python train.py --train_examples=26041 --n_mels=40 --targets=["voice"] --norm="layernorm" --norm_position="pre" --bias="all" --grad_clip=0.5 --cautious_weight_decay=true --lr_schedule="cosine" --final_lr_fraction=0.05 --warmup_steps=560
Rows from block 7, named by matrix and row number. Rows with one number belong to one attention dimension. Each number is 500 + 40 x the weight over the matrix's rms, rounded and kept within 0 to 999. All counts start at 0. Numbers have three digits each.
# v: attention query, key and value (stacked) (model.blocks.7.attn.qkv.weight, 768x256, the v third), inputs 0-85
# proj: attention output (model.blocks.7.attn.proj.weight, 256x256, transposed), outputs 0-85
v.67:480490493465508433504464519513538455497489485488500501455510373510500474495611569533502450510505498506500503437507485505498500623471353487496569500495512634510233523513498456500645492516474385499473489494514500502478491501493450503500487498498480531531501459
proj.67:525510498513484517492506509497411530498498522508499504545472566434499500505448402498467503490439470498502504573472562504502499407534668487550443499483475475499762467504501634514435517540543598498498546518596500497509503473485513496503501501503455426524501487
v.68:521501501498527505495510488513499480512496493495501474503520503508500503481498508542525508502505505499500456498493513461506499545499523518512477500485492499503505525515501518502535511584503487493489527486541500532548495459497478552500511487495501502508495511
proj.68:519510517473459501518508541502505531539509499499500507507498518503500499517519521509508515509504501509500539518509496435501500514502499499497521500526497522532503490501502529515498502492503508517511505556500503497499498570529515471500504510512509501510500503
v.69:498502479499448498482436511498541526516477496481499450499417514502500277508504494435487493504503497505500502468521501503498501506503516484528490500487618504496506361505459426503605492371487564498496501478487500472492495842492468518500489477503496502395514529
proj.69:491493509492547549471574558499440478407505538516501587467554487492501628485454520516506505499529497505500496532455493500492501504519505516497502501499413484522493555476546589507453549563499426510498504504573503500517501276488497499509498495472490466554503464
v.70:515498525515535500527603490483487455407542507516500505638504546494500495507499457487764533566525539500500495551529500481504500488503490334502487500495554485506511551548486505494433535490523480527532504504520500560511517443508510525500509498518501608504501525
proj.70:511499520497481500493458487528534553622450528513498508475507500500499504500500571518363428477493443499502499479514502498480499535499497650554431499517515499464501493433505499506581448567463518482495500492520522479517528502525504495515499501517546336497499478
v.71:473489485450497435492486506532537503499442499505500432444486203506500462496502502495500498503496499507500506459492470514501500656324378503499518500539523762499465498504425328488709495435432488441448493483505500495513502604479506516500394500501504495519510467
proj.71:502508479515529525494501477489434505494497499496499535560493628472499498503497411497449502500497496500501503538507533503494500407641615516594500500403492350554595474477540692577368505596532501578524535508592508501486470448505485475508536497500437460517482473
v.72:497480500527483526512525500507454509505515499513500496487601584508500520491486505537500573525488507484500498505560486500507500502510529475506498500351439433436560510494511513496451493498501509486468503611496500519520492476501627473500586495504489479487498589
proj.72:501509466485542499592519483500503501496478487516501495510479426505501500496544504478502459498500505500499499407503508498499500438454415572456494500614575519530424509503501472501497484480500502517561498448371494511483502499506486550486425492502543533490497493
v.73:516495578521507531495565505477445506502517527546500525503575546488500504512491502541504643501507519499500493555534500478503500498507501509535497500467499486498514524499477448497500509488508521498499518546539500552505507427427526557500524523505454498507522512
proj.73:526541483504466480527487461535555563519459500511499498501502527500499504506501535500479377499492468501501485498505502484510499503504502509503458498507600499502493483499498530507522479583500503505506506460500506488502504531646504489503496500521573474501484458
v.74:534510531510510466493510566494546513500487502497500503503400502494500483542501441485494587499480477502500500480509496502499500539503468498549487500500526573401495485525470498495508503464533512500473522470506500457509524560474503571500489507499475536507499492
proj.74:455454490443556506466492449502405502484484500491500525483541497497500517496490499497440489502546501510500497512490510498468500497555501513500476500511487424523511500482570550550489494569428493506502477531555530525501501419518467474515496475502548422508504497
v.75:469499454469376475294433511498574486492322471471500502289343398509500494501495483416419309423495391513500507425465504520500500506479430704510504500546496556490499453513485490506560470502443499473476492424498500460456499597506456462500446492499660474639494497
proj.75:468488474478587515542501497469432478493565501497504503600559547466503481498464490530503647545548533510497502520502473503463504498492560320498515503424436459511456496499507507496436572474552460524509505539500501519523474462398492503503523497463361500449514499
v.76:505488470459497512485394490536505481557480498487500448425501495497500509493494592476296475430496493498500502459485519503465501504506488602513491500642417510499503472496503502501512495506483514499498507491464500483506495546510482463500484500482509263463510494
proj.76:502547501546503456508503563494505484412513486487501500499505494503501475503500408513629518543501535503499497500489436498502501502501541408496589500346496505529444526500499488501503574469566467516527500506503497503494446504466514504494513503477484776501527501
v.77:504489501517643480476527497511456451454564510518500578574546534497500516508503514602501533507505561478500493507550500491504500483506524493449495500480479460537485588511494495483495511527501503524492516525506500519501502461526502512500506521499399514517526576
proj.77:500507504524303506516488519498513565599445501499497415473436502561498505489518513490508496500505457500503495514495508496522498544517503531557450497499596502455509490493524502530512499504503506407510501454522501500524495512504482528503501480536620491578465421
v.78:485504495484504509506508490523493506500494566497500474502503486498500497494501496487505494501506483491500504488433477529502500465510439501488501500526497520504494473498565509494430596496512504480497487495470500489501547517509494422500497557528529471523425495
proj.78:502501498524499514501469501480529512488500482544501498498493495496501530503506495500499503501497546499500505495562504503503501496498504512497512501443508455500499544508471418490501440488458522587512501504496498496499497500498526541497499434490456595468604524
v.79:478490472501486472440485500509579508501389486514500414488447144499500437502470496499559490493481491505500506421518481528497500625331340513496609500525486674396401581497427355462892487488462442482439496475493500479496562668466597504500215499501466498509521535
proj.79:474496473492562519515500479481346509493500501494499573519501700495499512503541468491414508515498496499501506587491538506500499411692564497600413500466506358594611389484588690577257511604537504555527508531567502520519448402521390486504635496500494433509487428
v.80:515486508496515572481510546485493504509481503502500507518497546450500491506505503520458515492509515509500493507572493454512500534513518497560473500485496473490502554522481516500529508503443474497487533502555500449506513487500482536500516474497501494530514521
proj.80:499499500491471452548550483547507508528497494522500510503506511539500542504478501499518501504501474508500472520499502473506500505505503501481487499509527500480498486497527515529501518529578573475597501489509520584531504516506512508507504498524530500501433432
v.81:500506501501478483511440454428530520474505495449500501487443467507500476503491499435494467487573492501500503492482503517499500526502496509626547500480484506473514452508517512534498485500452484500486491484517500496492498501507476499500484445498510517501490380
proj.81:505486435486560496460565558556500435495499495486502522506628510406501471485479486547486504499422521499497508501492503506499502483478442501353508503532405501523463514522422502461509530498501501489492500497393486501465475502497557463481499509471484500471506665
v.82:516382502504534510428514516488489504508487562503500500509546520500500495496500536488362517495551494505500496503529495463501500509512520523563456500513497472501501499526494502485532503495516629505487508495521500509512512501500493534500498546499446490459565502
proj.82:520610495497435496609506508484536514518509470589501497508481500501501509500504504504632511512501523507500478527501502477501501502506502487492497501470563499476500506488524501508497498540498432504523503478502533452529500509511474491513504454511530551545498490