python train.py --dataset="short read English sentences (LibriTTS-R)" --noise_aug=0.002 --time_shift_ms=50 --n_mels=40 --hop_length=160 --num_classes=2 --norm_position="pre" --qk_norm=false --parallel_block=false --label_smoothing=0.1 --ema_decay=0.999 --max_steps=11300 --final_lr_fraction=0.05
Rows from block 3 of a small sound classifier, named by matrix and row number. Rows with one number belong to one neuron. Each number is 128 + 24 x the weight over its row's rms, rounded and kept within 0 to 255. All counts start at 0. Numbers have three digits each.
Before each neuron's rows are labels from the 100 clips, of 14848, where the neuron reaches its largest size: "responds to" is what is common among them. Only what is clearly more common there than usual is listed. The data: short read English sentences (LibriTTS-R).
# gate: MLP gate (model.blocks.3.mlp.gate.weight, 672x256), inputs 0-127
# fc1: MLP up (model.blocks.3.mlp.fc1.weight, 672x256), inputs 0-127
# fc2: MLP down (model.blocks.3.mlp.fc2.weight, 256x672, transposed), outputs 0-127

responds to: voice: female
gate.302:128128128128128128128128128128128128128128128128114128128128128128112128128128128128128128128128128000128255128128128255128112128128128128128128128128128128128128128128128128128128128128128128128128128128128128128128128128128128128128128128128128128128128128128128128128128128128135128128128128128128128128128128128128128128128128128128127128128128128128128128128128128128128128128128
fc1.302:115054106134092130130123163110145084146048129155109128126128124135107117083156125139139142140136141100134134138098134135065114124146134109135197120100097107118133118113110119138131117144135108127135172122126150107138127124130124142138137120102119126079206108128179128152109141136143134134115127147138147142138255122136133139146126122049121139135140123131114114161117142119112117139129
fc2.302:192132129147115124097126120134133127123067130117120105121127110132119129138137131122129118099122099134153142128113128147125124145048141126137125129135128148130124120132094137137127128129136127107122149097124129121099134165118134130133100133131130127126131137129119153124086127128131129119104123124115116137119134137119112137133074149139136112113117116130131134138119130135134128131122

responds to: voice: male
gate.43:128128128128128128128128128128128128128128128128128128128128128128128128128128128128128128128119128088128255128128128255128128128128128128128128128128128128127128128128128128128128128128128128128128128128128128128128128128128128128128128128128128128128128128128128128128128128128128128128128128128128128128127128128128128128128128128128128128128128128128128125128127128128128128128128
fc1.43:104126139066128149137127128143189110143098128128122134115129120134124117119178118000123130142194056128130131124127120133120124142129132124140056125133119127118133111133123105136176128138123132126132138119127158116144138150130112128144131118134131120121119156128136128109123132141132108127103093211138136111129238131153127140133120121106127127132147134138129136134110149087125123137132
fc2.43:137153139117137129134122123124205130128098118111117120131117134134114128143140121108112120129127127162140152108183146117129118137117185124151106122130119133130127130131119131134130127133141119129132126128126163124126130129136122133159117092125123131123141137127129144123119123128139097126129120128128132119129126139128109124129119123119116135126125088126118120077125136142134127129126

responds to: voice: male
gate.279:128128128128128128128128128128128128128128128128111128128128128128116128128128128128128128128128128002129255128128128255128114128128128128128128128128128128128128128128128128128128128128128128128128128128128128128128128128128128128128128128128128128128128128128128128128128128128128128128128128128128128128128128128128128128128128128128128128128128128128128128128128128128128128128128
fc1.279:126169128141234118146111104123143139124225127115135117106130161103128120092119135150108124117117089150133135134145111137122128144122137153120121132140058156131132129098136176127124132131134093112133111129155129133118115075124138121132129132089128112135058124128133128086134133116133138143141155128125105136133157131119088112121099131141127137130120153128119093141147086131103112128075
fc2.279:135221147131128083131124135111128113104156127128135142115091137133140120120128122029099142090163110116119194140112110174043132110127134139149125123144085142139135117129114125125143137102126121140127064132133122114131132136105147121140135143103132134142087136136124129110112138121128122149110131104119195138124146129140124110123093122118124143159107124133110116121120109133133135124118

responds to: voice: female
gate.292:128128128128128128128128128128128128128128128128128128128128128128128128128128128128128128128128128023128255128128128255128128128128128128128128128128128135128128128128128128128128128128128128128128128128128128128128128128128128128128128128128128128128128128128128128128128128128128128128128128128128128128128128128128128128128128128128128128128128128128128128128128128128128128128128
fc1.292:139149130128141121131131128128121135116197128112146121127108129125146133171123139123112111116135077141123125121167128121143137131121130126129086131131166149133127146124139130125108135111129120126124104125146107138118136124122143118118128186130125123189063128128109128102126131124120136136150161104119110121128092125120129120104124130157130136127125146126130104113142120129127131126116
fc2.292:082130130122135131157138139111119125126163126138136142135129139119136116131124125103120139117136133127110122134130126125127132096238120132136129143123130101124131124141138124115122131111130132197126123232123127131141138139134125134120167133122131127140122141130133121123131136126120109139138144137124130093131125122133221105116159123102133145139136152127119127121140129130121132094128

responds to: voice: female
gate.226:128128128128128128128128128128128128128128128128110128128128128128101128128128128128128128128128128007129255128128128255128106128128128128128128128128128128128128128128128128128128128128128128128128128128128135128128128128128128128129128128128128128128128128128128128128128128128131128128128128128128128128128128128128128128128128128128128128128128128128128128128128128128128128128128
fc1.226:121079097118116121112132155124123142135120133141112137138131131132117124102141127141133140130138146081133133141124139136125117109133132135000143121109114110124127123199102126125130112131134119127142142126127128131131130113133131130134128121111127159093180115128141128151130128123140115142117130135136140136253135116132127134143133129119121130131128122126126135134118124130118122116127
fc2.226:162135139158107125080120111139130138125115135129119073119113113133125138127132138125146114120121099118136138130109122139123125132068116120107090123129138156128127124126110119135031071131142126083120116097126119120109131131118156128131069145133127118129127115128118131123118123130126135104123120119128126185120132135108115134138121146163134117129125122122159148148119123131131134132126

responds to: voice: female
gate.469:136128128158128128128128128128128128128128128128121128128128128123119128113128128128128128128111128026128255128128128255128118128128128128128128122128128129128128128128128128128128128128128128128128128128128128128128128128128132128128128128128128128128129128128128128128128128128148128128128128128128128128107128128128128128128128128128119128128128128128127112128108128128128128128128
fc1.469:114136129133149102124120127142138141139133130132120128121124132160123125133148148141142129131132127124133165142137119151122121136127135128123142118115117136125130126132127133139145111143117128110130125105155125128131160119118116112142125125126041124133137093128137128135143130129138133155114137145133154135120176131131130130146123118144122137135126124150129123127122125113125118121120
fc2.469:137129166127120129121130116127209154190123130130117113207091129149120141127147138076126125119127110255138255124154103095163117128125122127168104126125132129127138127131112119126130118128133123122128102122127131130130152116133138130132128133128126120143118119125125149124124126126133125128151126127127127123124131133126126125129054128153115129133137134111128129123126137129130143128125

responds to: voice: male
gate.66:128128128128128128128128128128128128128128128128147128128128128128148128128128128128128128128128128119128255128128128255128144128128128128128128131128128128128128128128128128128128128128128128128128128128128127128128128128128128128128128128128128128128128128128128128128128128128116128128128128128128128128128128128128128128128128128128135128128128128128128128128128128128128128128128
fc1.66:113140122125138129131116117125164087122122117119149115115134118131143129140122125125122114124089123130121130090174130127129142131123126127127108132141169150141136139122146123138130139125120141127126116117134139112124101150126125091127127139122128125131119099128109128117124126098113130099129145141117111125141129130121131123117125133121133124129152123129124102116129118113128135149065
fc2.66:144105113125145132136139154092126125132126098119130136111129148125130118126131127136103162116128153158124127115154105123131128131255154128156130145123181088121128128131126132119139126157137123149132124171113126114150118144135119144123153097106130123131129157125142135130128133125123106134132133155126130037138132133132151085105123113072135147118128141135108136106138130140120115118125

responds to: voice: female
gate.430:128128128128128128128128128128128128128128128128116128128128128128107128128128128128128128128128123005128255128128128255128106128128128128128128128128128128128128128128128128128128128128128145128128128128128128128128128128128128128128128128128128128128128128128128128128128128128128128128128128128128128128128128128128128130128128128128128128128128128128128128128128128128128128128128
fc1.430:139159139120155124131130107146113130109181126103148123132130134118142141191106137106109108117117089141123123119193117122189140140120121127120069137177187141143126142125154135127089141112130149130116091135130122143113112142123130121121126160170131122182025153128074128107131128118113125123137135095113105120127012130118083131107116130161136125123113134126138122096137113136142134120125
fc2.430:055105124117127132185137138118123127131186124142132151133131135124132124123118126126121145139138161134114122127140122119139128117217119128130127144124142115127130131127177113120125129126124133173133098210126132140154126122142125133119169127131127130129122122126137120129137130129120115133141138136129128113135123111143152115121177116122129134139137149125124127121135130115122127114132

responds to: voice: female
gate.308:128128128140128128128128128128128128128128128128117128128128128128114128128128128128128128128128128020128255128128128255128113128128128128128128118128128130128128128128128128128128128128128128128128128128128128128128128128128128128128128128128126128128128128128128128128128128128152128128128128128128128128107128128128128128128128128128115128128128128128128127128120128128128128128128
fc1.308:142122122128089152130137124115117111119129129124137118138130121102134134121116086112118129123106131125121098124103122102140139114132118129134112150143139109134127129123127122117104151108135135164136140184092137134122093140145146138115163130134140137122115147128121128130125119124111118091144112112117090123125065123122129125113148138119135102124132133046128136142129129148133131134143
fc2.308:119127123129161129133126136134110085128135126127142141131146127109135130129114123189127138141126141044122055132110142123115142126131135126104192126127124125129124129130145138129126132133125136134130141133133124129134082129126120125123130120129127133118132132126131108136133129127127134127129128128131131135130124131133134128128145128111130128126112113139129122134129124129128123163130

responds to: voice: female
gate.113:128128128128128128128128128128128128128128128128114128128128128128111128128128128128128128128128128000128255128128128255128108128128128128128128128128128128128128128128128128128128128128128128128128128128128128128128128128128128128128128128128128128128128128128128128128128128128128128128128128128128128128128128128128128128128128128128128128128128128128128128128128128128128128128128
fc1.113:127058112148109123126124145099144116143043129148104129125134124131103118079147121130142144133131142097136132139108125134070113113154132134146182121085045112123131106122101123131144124139127120132143195131119158107137123120140132137138136101096127135078209118128186128147119128117143127126113119143140144141139240127135138136156125126046120133132146118126115133162098142134119116136133
fc2.113:178146130154118120086116116142133214118073131126125111120124094131124133130131131131136054105124104132144133127082127137115127139030130129121135117134127155136125124126108142140128127130128128092124144109126127121093128145120135119133084133129130125125130127132119142125096126128140138100114121116123124145123131134114086143136090156144123117122120100130133131042120126134134127142109

responds to: voice: male
gate.422:128128128128128128128128128128128128128128128128130128128128128128129128128128128128128128128128128096128255128128128255128128128128128128128128128128128128128128128128128128128128128128128128128128128128128128128128128128128128128128128128128127128128128128128128128128128128128128128128128128128128128128128128128128128128128128128128128128128128128128128128128128128128128128128128
fc1.422:163135132152127108126131130111062155114163128128131123138129138110132138147123138255139128114136191125127126139129133120136130121124121127120160131125149117128121145121124146119054126119133121128124115219131100138118123113126149131109126160117123127139137098128119128137132127125124128129165151058120126134127026131119127121120128131146129130121105123118126116123138119158131131118126
fc2.422:115140119139116128122137134133117126126167137143135142124147128122136128128113134137136150131130129126117126155119128131130133112151078133017255130123139119125130120130140122122120129125116139129122132131128106134131132133124134125110130169140124127134110109128129115129134131128121126137136140131127131145129134118127150134128146136131132123131133172126135137172135120126113129133129

responds to: voice: male
gate.272:128128128128128128128128128128128128128128128128137128128128128128131128128128128128128128128128128108128255128128128255128131128128128128128128128128128128128128128128128128128128128128128128128128128128128128128128128128128128128128128128128128128128128128128128128128128128128119128128128128128128128128128128128128128128128128128128131128128128128128128128128128128128128128128128
fc1.272:097121132116126142159126133127157139136130130129126144107127117167123127126135130015127129144131061132132128124127128155129126139117131114242059129128128141103132094126105103134145114130100137122131130006127140118133140147128117124135112122134127059109144106128133128129128128139137077137121123128149112117120196128136130137146129123125128122131136139130124130136114157078124121130129
fc2.272:127165131120134132129127129129127131128125126124126120132117128132124129127135130048129122121129122155137135085131131132132126130062132127255060128127125134130129114129108116129131124128143119128125109127095138131121127122133128131138126123122123127126134128127109146142089124129131074121160128121129128126123126124132120128129124123135126133129129110121123123113127129126130128128127

responds to: voice: female
gate.128:128128128128128128128128128128128128128128128128110128128128128128116128128128128128128128128128128001128255128128128255128111128128128128128128128128128128128128128128128128128128128128128128128128128128128128128128128128128128128128128128128128128128128128128128128128128128128128128128128128128128128128128128128128128128128128128128128128128128128128128128128128128128128128128128
fc1.128:140083122144106132131119124125146070135044129145115130126136122127113123064136110126135138133107137139132122126053126123100119124138129129255167128115074112123130119123120124132160125151128120126133179130122165098134118129135145141136135100104132125102163137128154128130117125133136131120115105167135142132109227129136124136143117129081127126128147121127122124155125137125125124152133
fc2.128:142138123129127125124114121132138125125000122123126125127129114128125131129142127133121115126127128127135121127117134128115126136006134128122146117135123136138126127130124132137130129131127127121127156112128126119116126150124125130131107126136129132125133135131124131129109127120141136120107119124125130140126130136127109139132112131121119125121124091146132127133127131132137126143116

responds to: voice: female
gate.283:128128128128128128128128128128128128128128128128114128128128128128104128128128128128128128128128119010128255128128128255128117128128128128128128128128128128128128128128128128128128128128128139128128128128128128128128128128128128128128128128128128128128128126128128128128128128126128128128128128128128128128128128128128128128128128128128128128128128128128128128128128128128128128128128
fc1.283:126102116128108125130126136109143128140101129139112130120122124132117118078139123126142138137140242115132131134112127132084119123136133129126186120101067120121130119131113126131169118140128117127138156125126135113136142124132062129134131106103125129094187117128166128149127131133138128131119122153139148137130215127136149129143130125106122132132137119131122132157124139129121124133133
fc2.283:179143131133121124103119121139131128125083132122120115125128116131123131145131129130134094127122098122144131128114131134120124139000135126125133113133120143128126127129091152136131128129132127080123139089128127119112130136114131121137097128131130120126135127130118139127120126127140141121116120119128125140121131140118102142133086137141124120116112087141131130138119127137133129135125

responds to: voice: female
gate.379:128128128128128128128128128128128128128128128128114128128128128128103128128128128128128128128128128000128255128128128255128106128128128128128128128128128128128128128128128128128128128128128128128128128128128128128128128128128128128128128128128128128128128128128128128128128128128128128128128128128128128128128128128128128128128128128128128128128128128128128128128128128128128128128128
fc1.379:136050100161099126130128144085127125137049131165105129116127126125098129093134119127133146129086135102136129140116112131099113112157129135151153125090069097123129115119109121127132122127126114152132224143120152112131124128138141129133138104101130131084180109128170128126131123118145128122115123078138136133140202116132150136145124131076123137133137129121114132182085134138118117135139
fc2.379:155145130154118123106123122138134126119104131123126121122130100129125133132129130132133110107122112126136132131109128138141127138054129129111133122133127155133125126132109136135127129128127129117125148116127125123095128154118133126125098132134129128123129128129122135127102128129135136102118124117112127141124131133115111140135099154141125118124121103133131129177120130132132126136115

responds to: voice: male
gate.86:128128128128128128128128128128128128128128128128111128128128128128109128128128128128128128128128128000128255128128128251128107128128128128128128128128128128128128128128128128128128128128128128128128128128128128128128128128128128128128128128128128128128128128128128128128128128128128128128128128128128128128128128128128128128128128128128128128128128128128128128128128128128128128128128
fc1.86:122065126123120132113126144137129110128074129122127130131145119128126132091127076126122120119079145145128124121050127123133126124127111125127134130132097139126129129127108106128130126133121201132129128128112127116129106150127118144125125125122131133098157129128132128115112126127133119127100114133122122135127140133129124140124115129113128114124125110110126140087105131128128129129120
fc2.86:141121128127142125125127129130130128129121126115131125137134131128131129128128126136126125132120130121126120126119136121133132137103127125118125127129124132127127128128131137130128130136128131088128131120130121127127120125128127129127122125126128123125131127126128120132126128127127130125131127129129125144128123128124115129128127128127131124121130122128131131127129129126124126130124

responds to: voice: male
gate.502:128128128128128128128128128128128128128128128128137128128128128128133128128128128128128128128128128110128255128128128255128131128128128128128128131128128128128128128128128128128128128128128128128128128128128128128128128128128128128128128128128128128128128128128128128128128128128110128128128128128128128128128128128128128128128128128128142128128128128128126128128128128128128128128128
fc1.502:157111126130129119112128122125105008116127126125132119150122143116135134136119128248127125117123164127125128129127133092130131125129123139098191130129135121148121158121151148121101143123150120128124121225130105138121112106128142129115126136123129204151103136128116128118130128121118168117145139124115134135135079131116128114063124134141129133122118121118131112112147096168130136125117
fc2.502:125079121135131126127132134127128124129131131133131134126141128123133127125119125195126134131130129105119115170125119125127131127179126130034189130130131118127127134128156133123129134128119138129131142131143119127139131135123128121119129139132129128132127127130144111029143132127123182182088132137132129130130132128125136124126144131122132125127129140133129132140129121127127128126129

responds to: voice: female
gate.186:132128122167128128128128128128128128128128128129121128128128128116116128111128128128128128128110128037128255128128128255128116128128128128125138124128128128125128128128128128128128128128129128128128128128128128128128125128128137128128128128125127128128134128128128128128128128128149128128128128128128128128124128122128128128128128128128120128128128128128116106128114128128128128128128
fc1.186:169123134000065134137143127107114120115127126121133123135129125117132132124109121114122126126124129131122097125112123096140133121128122126132105137141147122131126130128129136118099163115158130150131140158108126133131093131137138156107134132140245130124114157128120128114124128129121123102155118117126098115144067130123127127110135143066132120119127140115131140134137131138137146132164
fc2.186:098126104126132122135126140130025091082138127129136143105159127108135120126071122165129134142129142005118000134093149221086136127133153136097140134128124125128119130129145146123125155127123131133129149133132126128139107128123118128126130122128133135097135129127136109130134130151120132129126131131131130139132125090130130138128147127112134128127123127142128129132131119127124116128133

responds to: voice: female
gate.304:143128128166128128128128128128128128128128128128116121128128128128113128118128128128128131128128128024128255128128128255128112128126128128128128115128128128128128128128128128128128128128128128128128128128128129128128128128128132128128128128128127128128128128128128128128128128128157128117128128128128128128112128128128128128128128128132112128128128128128128124128114128128128128128128
fc1.304:208121142048102149148145123104125127113135127120130123131131125119130135122120119124125127146125132142124105124076124107143130112132122126132119138140128116129128144125141126120122169113132124153132128166115135126134124121147131146114175127137224135122120144128125128104130119136124112105136109133129101113139077131124130120109138132106131124119126148113130147138135138134131138131198
fc2.304:117131125129144120127126141135063083085133126125137143124153129108134128127096110156122131133124133027122000135101143165079137128129155126104138127129113129129123131130139152128124143127124131129127146132141127126134117128111111127129130114123129135121137129129136112130134130153128144130074129130131130160131124122132117132125132125107139127127113114147128124134129117128123117129132

responds to: voice: female
gate.224:128128128129128128128128128128128128128128128128126128128128128128124128128128128128128128128124128024128255128128128255128123128128128128128128127128128128128128128128128128128128128128128128128128128128128128128128128128128128128128127128128128128128128128128128128128128128128141128128128128128128128128128128128128128128128128128128124128128128128128128123128120128128128128128128
fc1.224:120134146118137108130123127132141140134143127123129120120115129141130130135143142144139124127148126128130159139135131147126127139122131126113138122120111151127130132133130141135139120143123125108127125104167106135126150121115097124134123126125112110129129097128133128129133137140133129148120138143128142131121160130128126128135105114151122146129122129170128117108129127117126120124131
fc2.224:132126134124124128126134128123144131137118129129119126203110135134121127135140128081121129121128118255133255125153110042134121129131130127164114124120131123126135126140124125127130127130133125126128115125128128135130146124129129131130135128128126127150126126125128141126128130123131125131129128132126128119131130130129128122127009125132111132133132139123125127121128130128127143126127

responds to: voice: male
gate.440:128128128128128128128128128128128128128128128128137128128128128128136128128128128128128128128128128102128255128128128255128134128128128128128128128128128128128128128128128128128128128128128128128128128128128128128128128128128128128128128128128128128128128128128128128128128128128125128128128128128128128128128128128128128128128128128128130128128128128128128128128128128128128128128128
fc1.440:151137133129130110124128121120097138121143128123133124144121142126138138143120136238130123113127181127126127129134137115136133125127121130109171130128153114162124157124131149124097143127141126130124110156128101148122119113128148125111126143128128176159092122128110128133129128121118132119153150114118130134168028142118130116070126135145129130124122119119133108105145110167138135124113
fc2.440:121121115134127129130139137125123125128163104136134135128146130121135127121118127170125139129128136118111125146128120121128131120203107128041187133127133115127129129130165134120126130126116142130127141131131112129138132137123128125115132151133130127135120124128129115086171134125119132165130136137126128134129132124125146125122212131124134127127129157130129131149144126128127129123129

responds to: voice: female
gate.634:128128128128128128128128128128128128128128128128112128128128128128112128128128128128128128128128128005128255128128128255128090128128128128128128128128128128128128128128128128128128128128128128128128128128128140128128128128128128128128128128128128128128128128128128128128128128128128128128128128128128128128128128128128128128128128128128128128128128128128128128128128128128128128128128
fc1.634:110098108137102126127125145113147114149061130144109136126134121134109112089152119129141142136133150107133133135108144134082116118141133130137218121085086115121131093130101122133151103140128121126138174126121158104137130129135123136138082103108127133083223114128181128160122128126139129128116119158141147144135245121137147138156125127073122132133148115130122130163111148124122118136128
fc2.634:177139132138120127099121115138137127125090130113121110121120114132122132135135131127137108118122099129150134123119134138126127143039133127131129117133128153131125125128104140141130125129130128095125144080127124120093131139120133121134069130132128125125130133131118143127111126128137137112116116119126121139123130147121105142137085142145130120120117095132133130136122130134136128138118

responds to: voice: male
gate.353:128128128128128128128128128128128128128128128128128128128128128128128128128128128128128128128128128087128255128128128255128128128128128128128128128128128128128128128128128128128128128128128128128128128128128128128128128128128128128128128128128127128128128128128128128128128128128128128128128128128128128128128128128128128128128128128128128128128128128128128128128127128128128128128128
fc1.353:103127134088127147135129127138189117135109127125127132114129125133126122121133121000126128138124013131128130115123120134122127134125130121160076126132119137120133116127127089136154128132111133127134134088127156114137138146129118130142128120137132115120118139128133128135123131140129094129112111190134128119128225128144129144126123124118128125132145137135124131127113150085124126135127
fc2.353:138207140117149128134126124122162129128100114107121117132110133134118126145140122061124119123128080159136148101138154119136123137065166126255052126128117136131125133130110130132130127131133116131137119127125149128124126137139122131145126100117131130124143137127127139130108124130134124125146121129129127110128125137135112126129121119123122137125126090125119120086126137130134128126124